Rows from block 4, named by matrix and row number. Rows with one number belong to one channel. Each number is 500 + 40 x the weight over its row's rms, rounded and kept within 0 to 999. All counts start at 0. Numbers have three digits each. After the name is the row's rms in percent of the matrix's.
# convs0: first width-5 conv, stride 2 (model.blocks.4.convs.0.weight, 288x192x5), inputs 135-143, a 5 kernel for each
# convs1: second width-5 conv (model.blocks.4.convs.1.weight, 288x288x5, transposed), outputs 135-143, a 5 kernel for each
convs0.213 100:490436506554415546492494530514446481502454475501481548545611605492447528510588518504544522480438498466447501510487562496512472506521534
convs0.214 099:511492583419487501494484449489457510514511477458472481483542462533431516518528520477457491480490521535522468573468540515444514496502467
convs0.215 100:447493539441488558537493579479455481492469454486524481482445522512483497478448462481505449497486426519528513495431546493403513524501463
convs0.216 099:517474503448489490490498546514528434479428470399589498559468474551492444490521529578446487543494473511545531446501497504485431476490450
convs0.217 100:497572503507457455558523502479529523533553537495531457483460474581464525518511503476492508453466470465442514479473516468451462509573516
convs0.218 099:508453459455469582474471477524482548501532514474535500498576519558512529522492461476483454455443413469452493543494475470470531485557447
convs0.219 100:402514577501434515494464470441553545521493446506473529430542538528502496520484470507487468506483472486519479441495532496504501551438549
convs0.220 099:540472499498519529470456520465542480540493546491563503493525575431495529523553500526535540518529456456476517512567504513465564480585490
convs0.221 100:458470421543574538554469544453472511437523539511505514507505570495511487526537515503471476500479506449475571474436460446451476488468545
convs0.222 102:491510504490429497487519507527513529513487525440510532466579530508452504462527495513534489469456484509487538471496489551414512423459475
convs0.223 099:487534512381510516517459462492532476465447418501501574546493481602465485504494607487563563444478518512480525469452552521484557554455488
convs0.224 100:505479595454461463496461515500494528493464412509485520495452429507510614535455467477573555498456427451531499399546434511564623463517429
convs0.225 101:445473498537562503473494458439511441479502473517542462454462498557480455455505483508488464476524507505502473460488483524525480476445509
convs0.226 101:497456536483497492446542489509508547517552533519479582474536525519477454530470474492483542506462521447493413524533453494489481491564517
convs0.227 099:510507496459497520520455507515568467516497473480563528491565553490488461577525482566480522486554509478430485511450451474546541505504529
convs0.228 099:470444511521496478441480586502558473549482501466568491465507494551459544545463452507483465522490406486528525480469428524514510483468405
convs0.229 100:480545469532549467445550515511533501482519527454501474472532502525524470526514488467425556458502430501452448467500521444460496450446520
convs0.230 099:525506482465445520464567496583454455456552513485489530420488494564526542475510517466489479551514492449448520533557493544492461495528501
convs0.231 100:513532553535533518491509488502487477510584549498574447492529479464452478534539504539551425538475486521520530509549498527459468491495505
convs0.232 100:477502527505418522551460566420551496542422461464484445519457452505450546453455456521512491538504469411475549431521541449526520495477461
convs0.233 100:562449563480502481439455498457514607571515504496480500519520463553461530514474584505497552452436491456415484519530427532501493500489489
convs0.234 103:511456524521542543510377547554480511485539499452506457477449475525500519576516431472451460545497460527499522480495528533514535489488536
convs0.235 099:485549449556487497549519533515448491442539527530501475436588506448545505548466506466528520490442462520565561474460559463466584509492471
convs0.236 100:522496512511532508422476512515497500467515499473540485542486575472491517430519538528467438485560514525520483518528541489469441452485542
convs0.237 099:509500461471504493479492460478497560525522491500462570506508491483488507485516487484568572460512528481503449490514451584557500433471548
convs0.238 100:519492552557468490469520513524532454464522502534443531488496456494537569450504479515461497514489465481486482471448472480515510484449528
convs0.239 099:489543461560466509505521514494533577481475562454571484515487582539537492443517476491487465452515533504485534495490490500421531485526481
convs0.240 100:491539489460427513440496516552495482459459468535509539430501499457527495547433475539500491545506566565568537525475503497454461523547532
convs0.241 099:463502565509500488522511522436511483571460582451523478456587477516558577523466496510499478435507448506496534461462510535561532504465592
convs1.213 100:447478515486505441505418546561540545509451554503468501484499441523514514474497443538532505533488513518426475537487578505518479484480523
convs1.214 102:568520465485437435529545495472453548458506525548474516554486479484476478425539557468520504533545511509507472529531546435546513593531433
convs1.215 099:522566537509445556475519524472468501489443509465485497523489502428537498544477544482410460564481500501476404446499537532531469461444488
convs1.216 101:502508429518544506524530424543383517546501561509452455438538543549487496546497423492560544458524472487490500469461488544468463468443504
convs1.217 100:518517493508489555497472472495507527519475573482465568492508583443484438498565521565553435527522555485489516468440517582521424483520528
convs1.218 099:502531542541467570485550501521502533502493421499415534486568398523526476458546390558411478508479486518465433487456566458577479482472478
convs1.219 101:507476469559538531485409529476521519474486510515571497504431480539408454466561460502573516473523542505497525484547422455549463542519521
convs1.220 099:538585495446489477468470528546562505512515542525456549496452446455504475471429551534541473467493538471491497542447555503505513504479504
convs1.221 101:442458465485450458537498490541456471503486588533493521448489531511486515500528537525428494496518475512502508558519543537446532512508530
convs1.222 101:497456481544542436474459507534522498551460536543516443503452430571536509544570457419451434571530454442421566437531474532489484510506538
convs1.223 100:484501502435525504446448432483443540451505498384484514497517521467441527478529478471486506519517540488587455499544406519545502506465490
convs1.224 101:516457508483509511526495405444501480512437470529448516500418529456546526478489489497485549486488499534531524459522560458520554560390465
convs1.225 100:553482552497543419476479510464467506521465452493497509462507473531544528480538574453390522477480491437524440507486516469494506512428438
convs1.226 099:444464507519465527515404519498520498447508552448526527479496499510482512490471496459496455497433532506420515567534491501545467487489499
convs1.227 100:506474467538518489428476484522454535494459497485496528485433517509490478443534517494494477562443457550501470529461526512442508465548504
convs1.228 101:484500503543553499469545454488412500488488509562467470452479484487460452496513458518476517477498430524548498511523492448529478537391574
convs1.229 100:534479479567509423454504533559556547469479495597492527494480538525465554442464546512462497463463559428432437446525486450458415497447516
convs1.230 100:548427573558505519518502520468448475556496522495554504483439443516452490495584571505495547471487508515475499431470493492500509585505482
convs1.231 099:464540518476491418524474497477405505514478513502581561530441540546519478508516485463530548521416520526479550568575539508445512489474523
convs1.232 101:462475488516468489483528504522548517536502496505491523507488413469445513509459528482525421479486520406463471498493522428506491561445481
convs1.233 102:518536491536456524465522471505562471474514521566430516513527479486533550469527474509521500560457490504532523488460521535470551532509488
convs1.234 097:535561452514510473484509497425503472439551526435495449473547461427517513516524494489462511489456459518487498514542451490531467461502546
convs1.235 100:478418562561516512429431485486536418474515505545517528470469522520515491539556474502559537502475479508465582491503412517465463466520517
convs1.236 101:538534437518409516490510472559529497533483498479587381415467474472517479514443489470537513496514435522503520520471448521516556505484489
convs1.237 100:486475526496535461513438472472522455510467501471495543550492495487497501485472483507532486463459597575515500484514474502497513505492458
convs1.238 099:476508448541471568543415521584576480514562593507465449483459458495457430468447429510544474480511572501555462492602472565497525522435570
convs1.239 100:554545514465527528509497540493546552538493459505576481529459512487504502478459490491492526476489517530478466479448401494472553474454482
convs1.240 100:476455483500530482490468522517427505490484439531473481467506439505549494595580515500419422432470406488447512492518511446507506559548493
convs1.241 099:471455544448498477499450501521495493463485457468490481548398501478436454500535556461387545515449464418337486412513538472430451584511526