Weights of a small sound classifier: activation relu.
Rows from block 5 of a small sound classifier, named by matrix and row number. Rows with one number belong to one channel. Each number is 128 + 24 x the weight over its row's rms, rounded and kept within 0 to 255. All counts start at 0. Numbers have three digits each. After the name is the row's rms in percent of the matrix's.
After each channel's rows are labels from the 100 clips, of 14976, where the channel reaches its highest value: "strongest on" is what is common among them. Only what is clearly more common there than usual is listed. The data: acted Russian speech (Dusha).
# convs0: first width-5 conv (model.blocks.5.convs.0.weight, 288x288x5, each kernel summed), inputs 0-143
# convs1: second width-5 conv (model.blocks.5.convs.1.weight, 288x288x5, transposed, each kernel summed), outputs 0-143

convs0.222 101:158094123118155103093134157136162127084117122155112136114140134135116137120120105139106093139110135096092137117113123134071121110162116158123131150148107109133103112097089148141112107115144139150169139149115105073133148054075094095120162152139145117155081139108122129112119087121127139109114144173140105120181112143153161126145181112170145091097121119062107191129160130139080130086111135131180083094118143138100107084117146125115108
convs1.222 098:115141116172143106122118173108119125109126099136143124152154126165113119094132066146135127157101155125124119095143088120108072082098123118126123116117091114152109107181092133092125193115135118124151132099165115110089077111139096117155118111138129167126093138097134104150112135149125132098135095163122106105096145133131094115146095116125100114141098111151134115109113107141125129108164153171153156142107102142134152123086131142141111
strongest on: emotion: positive

convs0.84 101:087171123111145150106104126115112123120114097158143134113095135114132115165157076148075142099118102126103154117106166126109092116145114130105154126154096087148100119105110119107116108122129103091142140112133097116129143084150119142135121137105123103176129137120090158147153121159104173135140161151106129122173123138108142108135158108172151162085151153085136146110147134123126090127100111152156101116148181112122174088105109123132099
convs1.84 104:113145100125144109152124108098131124108115142116139143106094148127076159122086074151125123087122091105102135092107071121103104109108133133149132105131121144148160102101078148111095123117093066114113097136105073134101127092099113094138113151130113149107089142094137177145125097130129119149132137157115129084119113120080121102129091106099135144100104120135086140157140099126103127101092110138155139123139088155099103126134113118112119
strongest on: emotion: sad

convs0.76 097:153133112118144163125108157142146114116138150119116078155134155066129122129123147100152144125161141179123085127166118123086149082126120137128143102121102139178160090156123131147151144112114105157132124109102147131141154134158157151139075110128104147118133128130160164116134116103121104116136109116123140124139184112150092127153111068138143086145165162084141133178128101093140123159159136159137140117133095118118089133149103171147097
convs1.76 102:104147097153118095128111106071137146119128145064091118156087105114086121114127160084131116112145112117108106138150130127113110109147106098099105090101105137132116091121152130141058143133106165140110138111122136067153113115120157136101134106121146109129119090114114112101104096120132124111134094113109133118098120116068140121117092143077099128112145095115135125091134107145121101157156149060109124131141134150082096132087126097123102
strongest on: emotion: positive

convs0.133 102:105142131156145083102155134081131129146133129106142107127091105151128146142139123133146142132107106096125123137126144161142095184098118121083127096134116116112081112125150157081138162138125107144127100145168115176090163134102146121135165098112130116159089154096050100131132145141098166131098175129128115150114126178149093111155116152119160153081114117140136121110168093107124132115143126093095145111117157125158145135090130165161124
convs1.133 095:075140111079133079122095154129107114118110109110109116132131148156112108139159097137110133160130090125106105143135158110121098110139111128097090078101111114137064096126126137089121129129127125114107126147190143160117139146151116120150109150091138115126139151129132175140119119156112119122146115155125136133099144104145129109129081145093130191154140127164135149107123118126152157116113128144118145165127131127117100073117130114114093
strongest on: emotion: sad

convs0.87 099:115160159135158139113149098140166074119123120092088103119125123139105094147077122143133140130141132139162110118114109142099114135096116152167145138092135156097138146090105100142131124129145127100157120113162129100103124152097124124122118104135123100178161129124104157154100134078133141133149148125116105140139108153149128074113114131151121093154125125090142145128113126163128076185134161113122111149105104147137090111144138126131106
convs1.87 097:181102067138151089126105146101127088122129106152123141127130132104097126116122092132137154089139107133130152103157117147130112096147106157116127132117156128089124136063102139118087153122093097113137110123127109116114138148152114135110106107145099116108148102133132131139109090150122130137151091145165118151078130169122093143087116164163099116078082129121117140109102102073123138127113138151144119143112054132105124133081145097106156
strongest on: emotion: positive

convs0.163 105:071135092106133126101107109117142111117113126103103151133127099117097170098109131096161137093096089172133112139112134060109143109139164144103108151121119073091130122150160115141104094153113134102093112118122127118155184120116153094110177134171088143122123097134152120132133100103123116101144122088103090119140116177155114116116125110132124127115124133156088145095155167164097172177105118095099128156104148121140108147119113188143098
convs1.163 095:098114137111127124126115096106116147159170117115131132136101120136099136108115155131145135107080164130147094092101142126120112116104097140105095150135083138108106157136118126167156135072172108097107131081127143199182126122164125102111128092103122163142163161172144166098133128137109124157098125096110154086141147149141131152142129154102092098065128097112117084120118142144128124073112140114106162120150159110080129126115124108162089
strongest on: emotion: angry

convs0.148 084:144111128124129111105112108142095129135128175152130188125088096134107158132079113095130138124147105148177110098149126140100117104150145154093111117165125125120129163132144130153177144128143148146137102095105139142103154114121143146123135118108111072132089096135162114129127127147112086140119143124126130129169112109134104111109116082077097141106101184134100103124144145133122146118088122129113072136105105145131121161143108120140159
convs1.148 091:147120075145103132149157133135121106148133154144139155134110107134107083150158133123182134162112119085115104134093152160101079095142153103115128122129109170121116103162106098172118115141112148114087125173156156139146111135112095166134089155125152066134141143146063055168083113128116138118109161129114116145166131147143103163123128073084118124123146157120163160087135125135163107128130089116118063113139149120114114137122106106154101
strongest on: emotion: positive

convs0.165 093:143140105131172151117102125136145120147121138143101172115115106122101159129102077169100082118149100093115147093104128119078111129110164142139098119169131106130136130146077146112153126138147135138130169098088121133152103116131088138117120118106138132121134150127063089135118060158109105155155131111152117102110090119139121151147127120144136130090135140092082118130126132140158105113096168119128111125081143118096119112107118081137138
convs1.165 103:146113145187159130129103130083108131115120138115148123181115126128081157116105058141114101151160153119121153115134097125080139113153085133139123122117091123128112112153135146079090142150088143119163153122151114147117143118091128095119153108086130151116119148095154140131110110192102093104160123134108121114073137100143151108139114102109166154149129105124068129141091091142106152107112156117108111087101160139110140098090155151094105
strongest on: emotion: positive; emotion: angry

convs0.172 094:082116128160095109140105088116096095109131103111135101126106110134119131108112182154142093102099132150135124119136121141142067134096129144134178107136121127173107113089119119113152073140094136156197102126117117169125090130151134133124081132110114096156120100140141141148082102113170110154116123133124159084086164129107129100090120084176158116101108145158162132080115125074098141152133089124160117115113137111157146111088119102121129
convs1.172 082:162106063157178117105131130127145110137102090121094104104150109128101121163131092124086132138112078100069173118123130135118040152147153109114086100119141132072123122099135098110125098092133131127158126113125106106147125117181120106152106142139137134153156088113131093081149120159132088121099105112136118115132153086094129133102134117175138134090101129107120143142127109106107176111113140158124140139070120115129157084107136084097151
strongest on: emotion: positive

convs0.283 096:142123128096101084121146100084104142123156118114148152137149096166122143120129129115114139129111151119125143104140147110130157142130092116133095135162129119062105080123105120169117130119151100123094095141150110137143118110140099104086143153085102141094124126114113114122138121152108106123107108064131067089117094121149109099156193106104106111082183117106074125122095134097123130146124138126133172093151144151134117122144111106153128
convs1.283 089:145112126142131109161116158102097132113155126147124118110138098160086138149120110112076119115126147097122129151103089113140129127169117102159125124123122162121157129136140110154089127116098113093107136073129152158154161137071140147139101105135140107112139158106145149168121108178117100154117111142163114146128102162154096132156129106147125165125118089152133096145137099140143142098096139146118154144170089152136110103100112107118097
strongest on: emotion: positive

convs0.149 104:127143132104144120095083104127115138138159116112154144139124128147125143151109138143090130156127149141155121164135126103138145116130137120135137124159152127108121148127108130134105085150135123098100133138097133140115118102095109163158102140155127128065126189159117133112070166166160146095187168095114106112141126174096132120119116122104104163129138109154079133117097173154104116130139128136096103156122093140081141106120142149113146
convs1.149 104:097094110099155141088108128082094125109139119105129106114093136122130132113137143128131105109119170136152095102113085142121108122109108100133126121119128089103125121116135104139103107134156167137149104107148158167127141144136122137096119044104110139129131178144101122129128079177130087165104147146108164153100094140170148094086128106119140127108105082150133103096118123127087118131128113131110124153147124127107136124101118114117153
strongest on: emotion: positive

convs0.231 100:094078158112142109088104121110084137152118117125152142104157123146085140106132106107146132087115124098126131115119128145134121141104137179112108127149127076120100109118100134115142106119110141114139146129093141126129170115093115094122129119126135115136127145142130106091144128120102123118154119095115104094136114138085122106109182102140127113126112123126114104122159089103074096137118121129089137139131112108109093138109113100111122
convs1.231 085:155123138120161121169104097081137160146161165094143133121100121168120107155111152170117139107148149143110159076112123140119126096138078160146127132149120103132154167143131127135144131108177124095150136121119136172138165115133126134149115144091085128114192130187118156123102100129116124158146102111082156138128092144122123157162129192111089122147157139117133116114115147136089109131126110124122101121156110178166134146135153072119116
strongest on: emotion: positive

convs0.286 107:155088138095074119134130112105134151097133168095150123105126126099120156089105151111164152128122129165148126102141143099111118118135141153097107103141100144131170132146127162165118143089133168125098135110127153123164135120142127185171102108132126183095167119121133103129138103114159136112085144113131149142120126153119140125134144106129129140102156160092146114169143067071144103150139153110119103122125088127141068179158091110120101
convs1.286 111:077099116085154130136099109089143145102121168113109119087142107145140142127082143112133167110169137094126128108115131122143104084097129106145114139118092137108095086146162118173102124110141142129137141114159173110204134130166116155135084124088107151102126116130142096116130122105083146115102156096097136110138144137086124118110098123076097086114126154088173108108162106132120132153110150088094115085111097152099141158136123125148105
strongest on: emotion: positive

convs0.262 103:119115118108137162131134142137111128109114122160102149179133118140127103096087137139184173162118153151161110121103105105110132142110153091106137160118133150142145092140150143124138145152089138159150115119127091130123104149135107136128144156137145097146131154132098119124146127131106127134126100140124104095161183183119168124196150164142168164164108111139117107143085083145144130145108164128130124136123159125106126154149092092131114
convs1.262 121:107147120145134120158118131120104103148128094064087148136139124129094125159070131092133117103131122150145101167100124109149128072113147138126154129129071112128124135158140183091117135169101134089141136113116100082127110140137090084137171116110122145138140074131174147111103109105132116108143102093121086099078127077090200159117119121120144145127119110090078103082120149142090102126101123110117166124104114083109103145130134131130126
strongest on: emotion: angry

convs0.85 084:164156142175137105120153120125134123132119121122142142156136112153166158077147106123099100114107148117126136087127171107160163154145137143093120164145189124081120129114135122121089095099096155138119113099139145135134142133124151079121112145145148193091132099094130089151139122152121105103109095099123107105165103123140149133145131110150105111142136140134118127126086104100126101088137131151161102130100123104166138108101115122139124
convs1.85 095:144121143143124119115150126131129144111119117120112122129133137156123080104149066105092143145118170102127119082117096126088134100108086106148089134115109105114140107127166082161104122138114174142168172096135082071117089128135127113154155130090142145097096096092145123129148141186121075134091128070086141174130154116144149129120129144110139117146125130132163060113097105125161146128086091082097107120078129144162091096072107144105120
strongest on: emotion: positive

convs0.244 104:135064134093114128117129128113155174140138102171120133117160160091118094172139144123143122147078120149115100144128129147115150145112101075114130063093153086118094091105146137135162120119142125137116151166130110153107123127106143117121119122116068158153134101130104087167098125141136151128090145175129119113121112134094108114138060145096111137165132127100109109127153114131169144163118127135130123144109101147102111135173151126112102
convs1.244 102:106106125137123150107129108092140126125115117064139119097083120148178093109127152128109080122129108143120107113127123153134137120103134135138157131097146089133105117114151093138166104181108131145133104139120117114123107111109151118114114114142131121164118120100119077128064121152119129143063119144158088147186121109114109079106156079128084073116103080102160131110171119121124109090138147098126101138134133123116110108138097123152122
strongest on: emotion: positive

convs0.111 096:122154137103103172133102191150073105106153130119115099139096114137153151118144114105138162132085160097136145119092111133133125104116109135117155122108147093125131136136120135112153080123160119139079162142135148101140139138082131114158130111157108092150130074123123162161138113211151134107125073146091140110129127103106122116117129166122107113133128133093094151123088155132126119110092118116082157137127134127130126119152122100087164
convs1.111 095:123106122132098119103149098132131131113111119130122107128093104138135130142110084126160115113143131146121147142143126077098147143145140116127104074154157114132115123098146109136094154130100126109146125143111108086074154141098137182122135116115150135123108103090113118174115144120110121135099144118095115117122152070107105143158103079131134131147141103131147148173096109149131133101137079101105120147110161137117102107124135135084125
strongest on: emotion: angry

convs0.195 105:126116113059128126131163154133144143111079120157109131137117127093119125147151079099137169127107111089145125137133138141124114085151125112120079113142127134096161122141116124119113132091139150119094157116083094113144124118115100161130087118139177128117129137116129098131085120163123163147116158082160116159127111150149099130107145101128113142138157106062172107155134130129171070162125142123164130112118121126145088107150115091106110
convs1.195 104:075165116126098132116127095113154137119104137102096134151099124126146112147112108092121120140128093128097072111117122146146106091098112078129135122119141103160107116136134085164100131154118147113127149131131133132145132136111109094110151110125130097119112066125145125110109121152133132087125095106068146095113098095102124150116122154104153135122147144106128138096139126128130130152126173027152114134125078146109151108126118157111110
strongest on: emotion: positive

convs0.182 098:122135120139177148129124133152143133150099133110112142113119089132153139137118155078100088121125121112128133120143149125121082080116139105190126102102143071115095139172138139134200115147167125122120147117104142134139093153128133107110139096108114118160113133129139142114144049100102125134154153121124092122125146088140168099073093138136127158063132090139114111100115112123138135131088158114071151122137106131120100140135075132133131
convs1.182 095:146144108079155107124098157151143092119153117133110118143172133146112135110133127145131152144089156123131175105088136124109135127114118118113123122137111150105127135155096097120101134115161112125127120109112123155144101170139138116133079157161101171108144130131087127121043128160092113103111053122113158106094105138166130128135104167095115126084131117141080118123111157153094100122109098140133141139171126152114161139106103103095116
strongest on: emotion: positive

convs0.80 093:101068140175131121126137095105133085147141085162098111128111172121095132128129148123079091152077123110106072153176132143149124097130136137152136084145091134089078127133068153131104145128188124116143169125129131150160105163142077105147158107129116155139126108117111095113184104128097128131169120123144139109146127100148177145128141094149144144152151127089106086104135130129161185154156151087147127104161117133083132113129143160142110
convs1.80 102:127144142097112129149132185148134150138135177168136095105165122127097124087111079155115155161132149115150123090111112117124111114117073082087101141150153170109158103162122152146113145118147112109070192140192120146142118105128118130119113109148113130068114130120131111149140148137085148136121123097115104158103095164134143165152077141091119122125148142080108123123092138131128120129145138161139112090125132163137119106143116109120106
strongest on: emotion: positive

convs0.68 102:172077125100121149129099095109085149105123111097138111101085074125124183154126127119108122115120126093134157143143148153149185117135106151124067151141096143132101100096105163150088125136140095086128138146104144118131151158159100160170149101132100117107098114090133144114159142121110062129155108117126112133128135138084182116129162094104120106120091145130133149118127163121139136137103102147115134104152178096137153101131136131125141
convs1.68 105:148136128122098149164147091199083129099160119127109121124155114074129122121123129094096127114133118148133129108125135134144152126135069134112131134119106122113138133101148143117125100110126118105159158085097140123137138110154144119170144141133124089079151104152114156136148163146062094128149130138092119135122166106135113157173108105134101160145143161144169095135112166139117091094126095116123152128108141113128103115175147126084117
strongest on: emotion: angry

convs0.69 095:106112104176105113109167118080136141092128124150112170130149110149124118096121107104145132148146130140105107130107103084160109099129150139129114176119091141120136109152100114090148113135103128151182106129145149140131100118127148089136144119108127091122090140146122087107188106135120154088093141118117109151109106129108122160159133097158107137109124114119159105125120104095080131152116153100078069084085135139099090139152118087162142
convs1.69 107:095082137125116127132108134111120175135146146085120129132092116117144106106137168116116124059179122112104105135160129115108140124089101127108102159122096123138139128122167097148169128139140147139158099136083165145178110137112136159087133039107085124159122184121088101136118097168125105143119123128173168116178151133139130109130140155142115126146121131157166136120107092141142113121143137160131152117141116121099101142093128108120068
strongest on: emotion: positive

convs0.82 100:086150126143149152115122149125096139103166147124119102142096143148165150123133154128159180126137183146087147112120092136147148136096105129190097135152142110138141155164128136134099146160152134108128141127119109135155104120169079141170114135151151169108152151107170125134107155153141103140165101094146116122133085140152158110171110145145131124124156113131138132127105123148135133163090144133172170155161092153107186117106109116130149
convs1.82 103:081113112095085120113087107077116127123138133093155127131101097077128143106134128094174143110106138103120099104129088130114117114124089101108113102133078124104122095147158126112104097100115102121121111103145086112102087128136158117114119155111127110098135127132120127114106116171098127121117113121108106099119146113088135091111115117125137124133089106141099119114079126108100087102150155106102118132146127110093140104101101113120102
strongest on: emotion: angry

convs0.175 107:108145135093185112136116146088095117093108146130118121144149109121112147160129103085107115134138083056115113091153177137126127109155132083142142146115140093120116131131122101108087110095158164101135154108165166133166119107093096106121148125092088127147146114116092116115128099139143146136124108144087102130159084109145114111097117088105138142104159132110138139157137142123140120115113124142092133110156117135139153096104155099135100
convs1.175 099:136182129153163118090127133105100126078135122124135156114128129130141147160173080161108132131116171163159151090137092149113150161137129130088136115156096168145123126140072135121102138130185107109168156095151113163132118169115135130127091122150127121131111129147111136148082096130150163141167152150134139140172117136156102139084118125123146127121083127128137108142137108158120127110137105154145144131152122176145152110100122101135114
strongest on: emotion: positive

convs0.260 094:117072157097148155121133157094138127147099134084156183122117124106165144131106150118140129094134132072124180154149091135129130120141123122167136130185086085138107144137129120169112139075152110108127121135138147176122139147115109143127128072105102156188087152122131154157150144160112127120136112095138153104145104152110144123139141151108126133141136093141123155130126060084127093111114128117103129115132145157118150092116166083093099
convs1.260 093:132150162114153112133122195155083135089112135104119107096071160124104144112113110130123132117156102102108143154127082136152092089157105164085152126142158100132114119102115132099084136135136107101103127098112115126128117089134089112128071127125124132112119115127140133094127138144111129135148125138117113090108136155095129113135153159110078123130102099120143080109066105080103160104070142137116171141124108123103131133144169136101121
strongest on: emotion: positive

convs0.77 110:117129127161125121100150114121103159127117079102133119121109119165145114119119133164140160148091134128134131154130080108158104135117128110106130099132102152109101117063188111091107136111144102106132135150149106124107124150108119129177135133105106110134141133138109111106138099103122137125178154080126138126127092153126145148098127164122125111070086132148137079076137134107121083105109110099114153117132170156141150139148128105161094
convs1.77 095:106112088122132100142150104122150147098103112175139097143161159144070160114138072102126128145129128135143126125158116122118095130080102116133103097089151138133124087087106097075131090144135105139110129145143156166127177164125150093146107139140123117115133175099109159156136120132118120140110104139138151118115124120156059096138128127117113105121145118185097135120148091071149133116128110163099133140159149130159075119179119142141122
strongest on: emotion: sad

convs0.90 100:117122139116071127127113135133143102150130127130152111128118125112145156130105138150140141138080109069112048100147059120121079150160103131110150105107111126185138098124111088119161141136080084157147079141117108080087128123112093134110111143153135072136108163163107133135109139129130116112078108156136122139161108148107140145116107139154158149130108157109139166122123124072073160131103123172149176117124110160121132101135129095125101
convs1.90 092:120161093100146117135169089127141098096099108110088094064147138113120098124124116144110118135085045134122129151141128117119083178086143127092106123099124135075121118120135167118139105142125087089142127117161118112102108083141136082127104130137120140162138083114132063091127157132142133117080102067117137110138112110094129119140107103138125161092103108106143149116098132125117116108127132109138137127103121146150146121153080104171131
strongest on: emotion: positive

convs0.166 103:114159112129136148112142144144115152082155118097122144175067126125156134154117102106122138137090138120116127096181137158118093141156142121129113120139142091175144150100092130153105154115130140114125110126173147098117155166114116123102127121118087103119132151119116106140067052144147139117148129123099129131167106106172085129098126104165125087126136118129102151112176148129152102080140110126131148171109122158155142118098147133114141
convs1.166 101:126146110154108123163127115125169124070109127118111137108152156131092153105114107118114098143110101105118146116125111115115106122132139123126089129086138152157131131118111106114146132110101117124141121148142105113125153110097133097096130108122121099167101151093137173141100084155159133089142134144140122084069114115084097089092142076113085121104081096121116116109119129104147133096107115114134148155104134105099134143123072170143086
strongest on: emotion: positive

convs0.227 098:137097093128152127147088067090130128094151074107172098138114134125142181140128106118096133159123117116150152142141142137122180112104114108115130106106146057089119099113130086143149136087166170131118127119101183126143108126109134163099157136097133136118146113144161119141127127144135117079104107098095112109152157124068105159098166114108140137155116177115154091109145130111103132089127105104127083149108138122146111132125134131151126
convs1.227 102:164092172152098134138085091093121126112146127126123113177114116135151105127122152119123146137165079132115153156155122085139202074133124177126095150076111122133111147157149115143114135135140136165163131092149109086111161126178134114146110117132118154144144105158115127109140109126109128125077122096115091106121164091109147095127166094142154116181134129157186098112102108153129083107105122086096089130111106121157143120136127131121134
strongest on: emotion: angry

convs0.154 102:134092144136157116122128118127142156149082126138154132138158174091143157102116111158100127104158159125146121156107132136167197142133121112104114132088136138087159132122122127143152134111139120150113141133174134114141148136112144137132113114104129141139156163165197150133123145181116148122111149113108163181151122100102112099144148139111106128128150092150146098170111066101132104146123085142095158088110142134176109122151131117138122
convs1.154 106:129110145161127111113099109078121126083096118116124112146114153164112132108121116111119121111148154110135088138102097152105170128147116116115095131114124109157114104113156088145134154156120143159164127080110124137109118117112126147115110079086073115160133147136100096067137110134121118141116132145096141138124099148129110093077132141093107108127101117127170086109136126147168093128157128127161120093099126142129113107129094111097099
strongest on: emotion: positive

convs0.20 098:135131128108122101095110192174109148114131151167108134137129108098102151121111105123101104133121053122094136135138144120101109092145123118120102158106159176100133115089106167155106116109091114127097124141099136079150145109117143104095106150149099105117103114145141094133131162127094088102152130143133116151088118151123100100130096125122107107125150137104174108150109145141135124163132161111139105132113163095112138121132152124097149
convs1.20 109:079169102111137116116125092154163128120103153150145069111175149128078156125085142122153149123159119100119105146080131112116101149098099078130093090135157132078125098150154116162101132095153166168126120094132127109110177105102124153097141144123086124104118130132203147121133127117106106125097174137112139125138121111158136123135104116089097152078137152114106117129134139145105108148151094116122155157115148115132137111133083121122151
strongest on: emotion: positive

convs0.155 105:141110129122117139123136097159158144170128115122099142143116104106104113112131096153113107150091131107085092115156128102130108099132128128059097096165095127124141114114126116103120140075160154117148122100093119094120102136113104119118136141127141127123140156138115064090091144106128143102092136119167142132151088133129142143107146090133120149055100155100191076127138106110127091095136108122163128100045103123132106078143110099105129
convs1.155 100:134126120153168133075129131125170150113108114126117108131126124126081150156114125157120126115137095072142114138110125138090132123124154150112111162116105113104138174103122111113115151103131138144118128112125146152139129071123102124146088097109120134171112083081165095117180129167103127101161137113138087156096154116155109126132111133115072108115100138112123114114115112151136131139094127128125103124097096128110116124092143139090093
strongest on: emotion: positive

convs0.96 110:120103159129147124127089140120097097135107137101097118098110113112149155141170114078102119113159111139105124110077125151136138121129098111109138107122129052142134149153103127136103106125146108102117120117157148139117136087141135086090151113125108096134117134108174146161121134137100101097138122183103143112146138095127161106121106113125114114130111147092120137161143133148111104081074162166160141114108158110090119099124140080133101
convs1.96 103:136088135093093168162076094142133104110145129107147143128122113145156159113146137103157123157125109110122110116130130117137112127081101163114099110111139112152148114166135158108120110153105088119161171130067089109059170133122136107142132119110141124123125102100101166132118135144098127124135093155059141135162161086128141112112117119090147158153161128157129120182120129130151165117141142122165160119108137102090084138146110134141119
strongest on: emotion: angry

convs0.246 115:131096168073167162126089128105121128133151108103131181140142132122145143148150121089104165133159134139157152135107104128119173102135112112173116177154127105118110141122157113087119098143148109137116143122128126139093147126147106117143139126112104165125152109121134140117139121146090112118165089106141098096126107114089175128159129123109118145152120179124102156148125079157148126129064173141162141098108163096108110134157139080111117
convs1.246 110:111143131131116128154112126141138128098103101113136130172125113122139123113110140090142110138128088106088108116101100094144154103106102103061128127129108084146160126107106140129116110157043092098143137105104094075081158097127142116156120177122132082111116080135119192134100116177114113092137107141111077086109152113110144120111126132097106173149133116158086120157119158126140114118107096122158154097132160108132113108131113123113117
strongest on: emotion: angry

convs0.57 102:106112116153104134117157098117101133081126102124116132159108133155125144114159131150100151146166171141162146098100117107132106105107161139147151115161136155133120144128099133127139107179128104130127124125116084114140083136091105089091133129153162121072112180143099139109139160160152177079155118107130127106104122157101131136130138123146156111108140127124087110124150151170078091119140134128152136122174126129116159109093108097152136
convs1.57 107:091115108098135074097135104076102124125123153119106097121108126121117120094127114116111128124124124103117116119119092122118091132105136081082114113161135111150167148119118069123096131099138128132116094125117124153126143158146092082092123090088140138150157141149133139100171087160140097135087112128117149121133070149184127122083128118132127118094110129104117140141112121087128109108128133129096135163136086115096118101110132147109098
strongest on: emotion: positive

convs0.239 105:130140151085151131112128159116083142103134134124117096132138089138084139153128108116120096088153086115117097115112147102140104116129114141122098121123147079138180162152101133151174085126128121140109115129134112147124122131130114124152139127114074181078178094109130135101129091121174133131125124144117137139097089087114133095127108112162147157099156127140085161151095167161192160109136102103104105159131107108146165125127134155096137
convs1.239 100:107148127128095150123099128062121096106127117143137170152138117115161097084129097105129163153116128114113123102156080118119124101128125146121097119107130134105079092123099110141095146112137124143117120099149120076112132146115114136116098154100116167122067117115082075142122134114110143137089108154103086101171140095131110099109100133113095111127141159118155122131129099157144107122107101086093134145085152145128130123154124140151114
strongest on: emotion: angry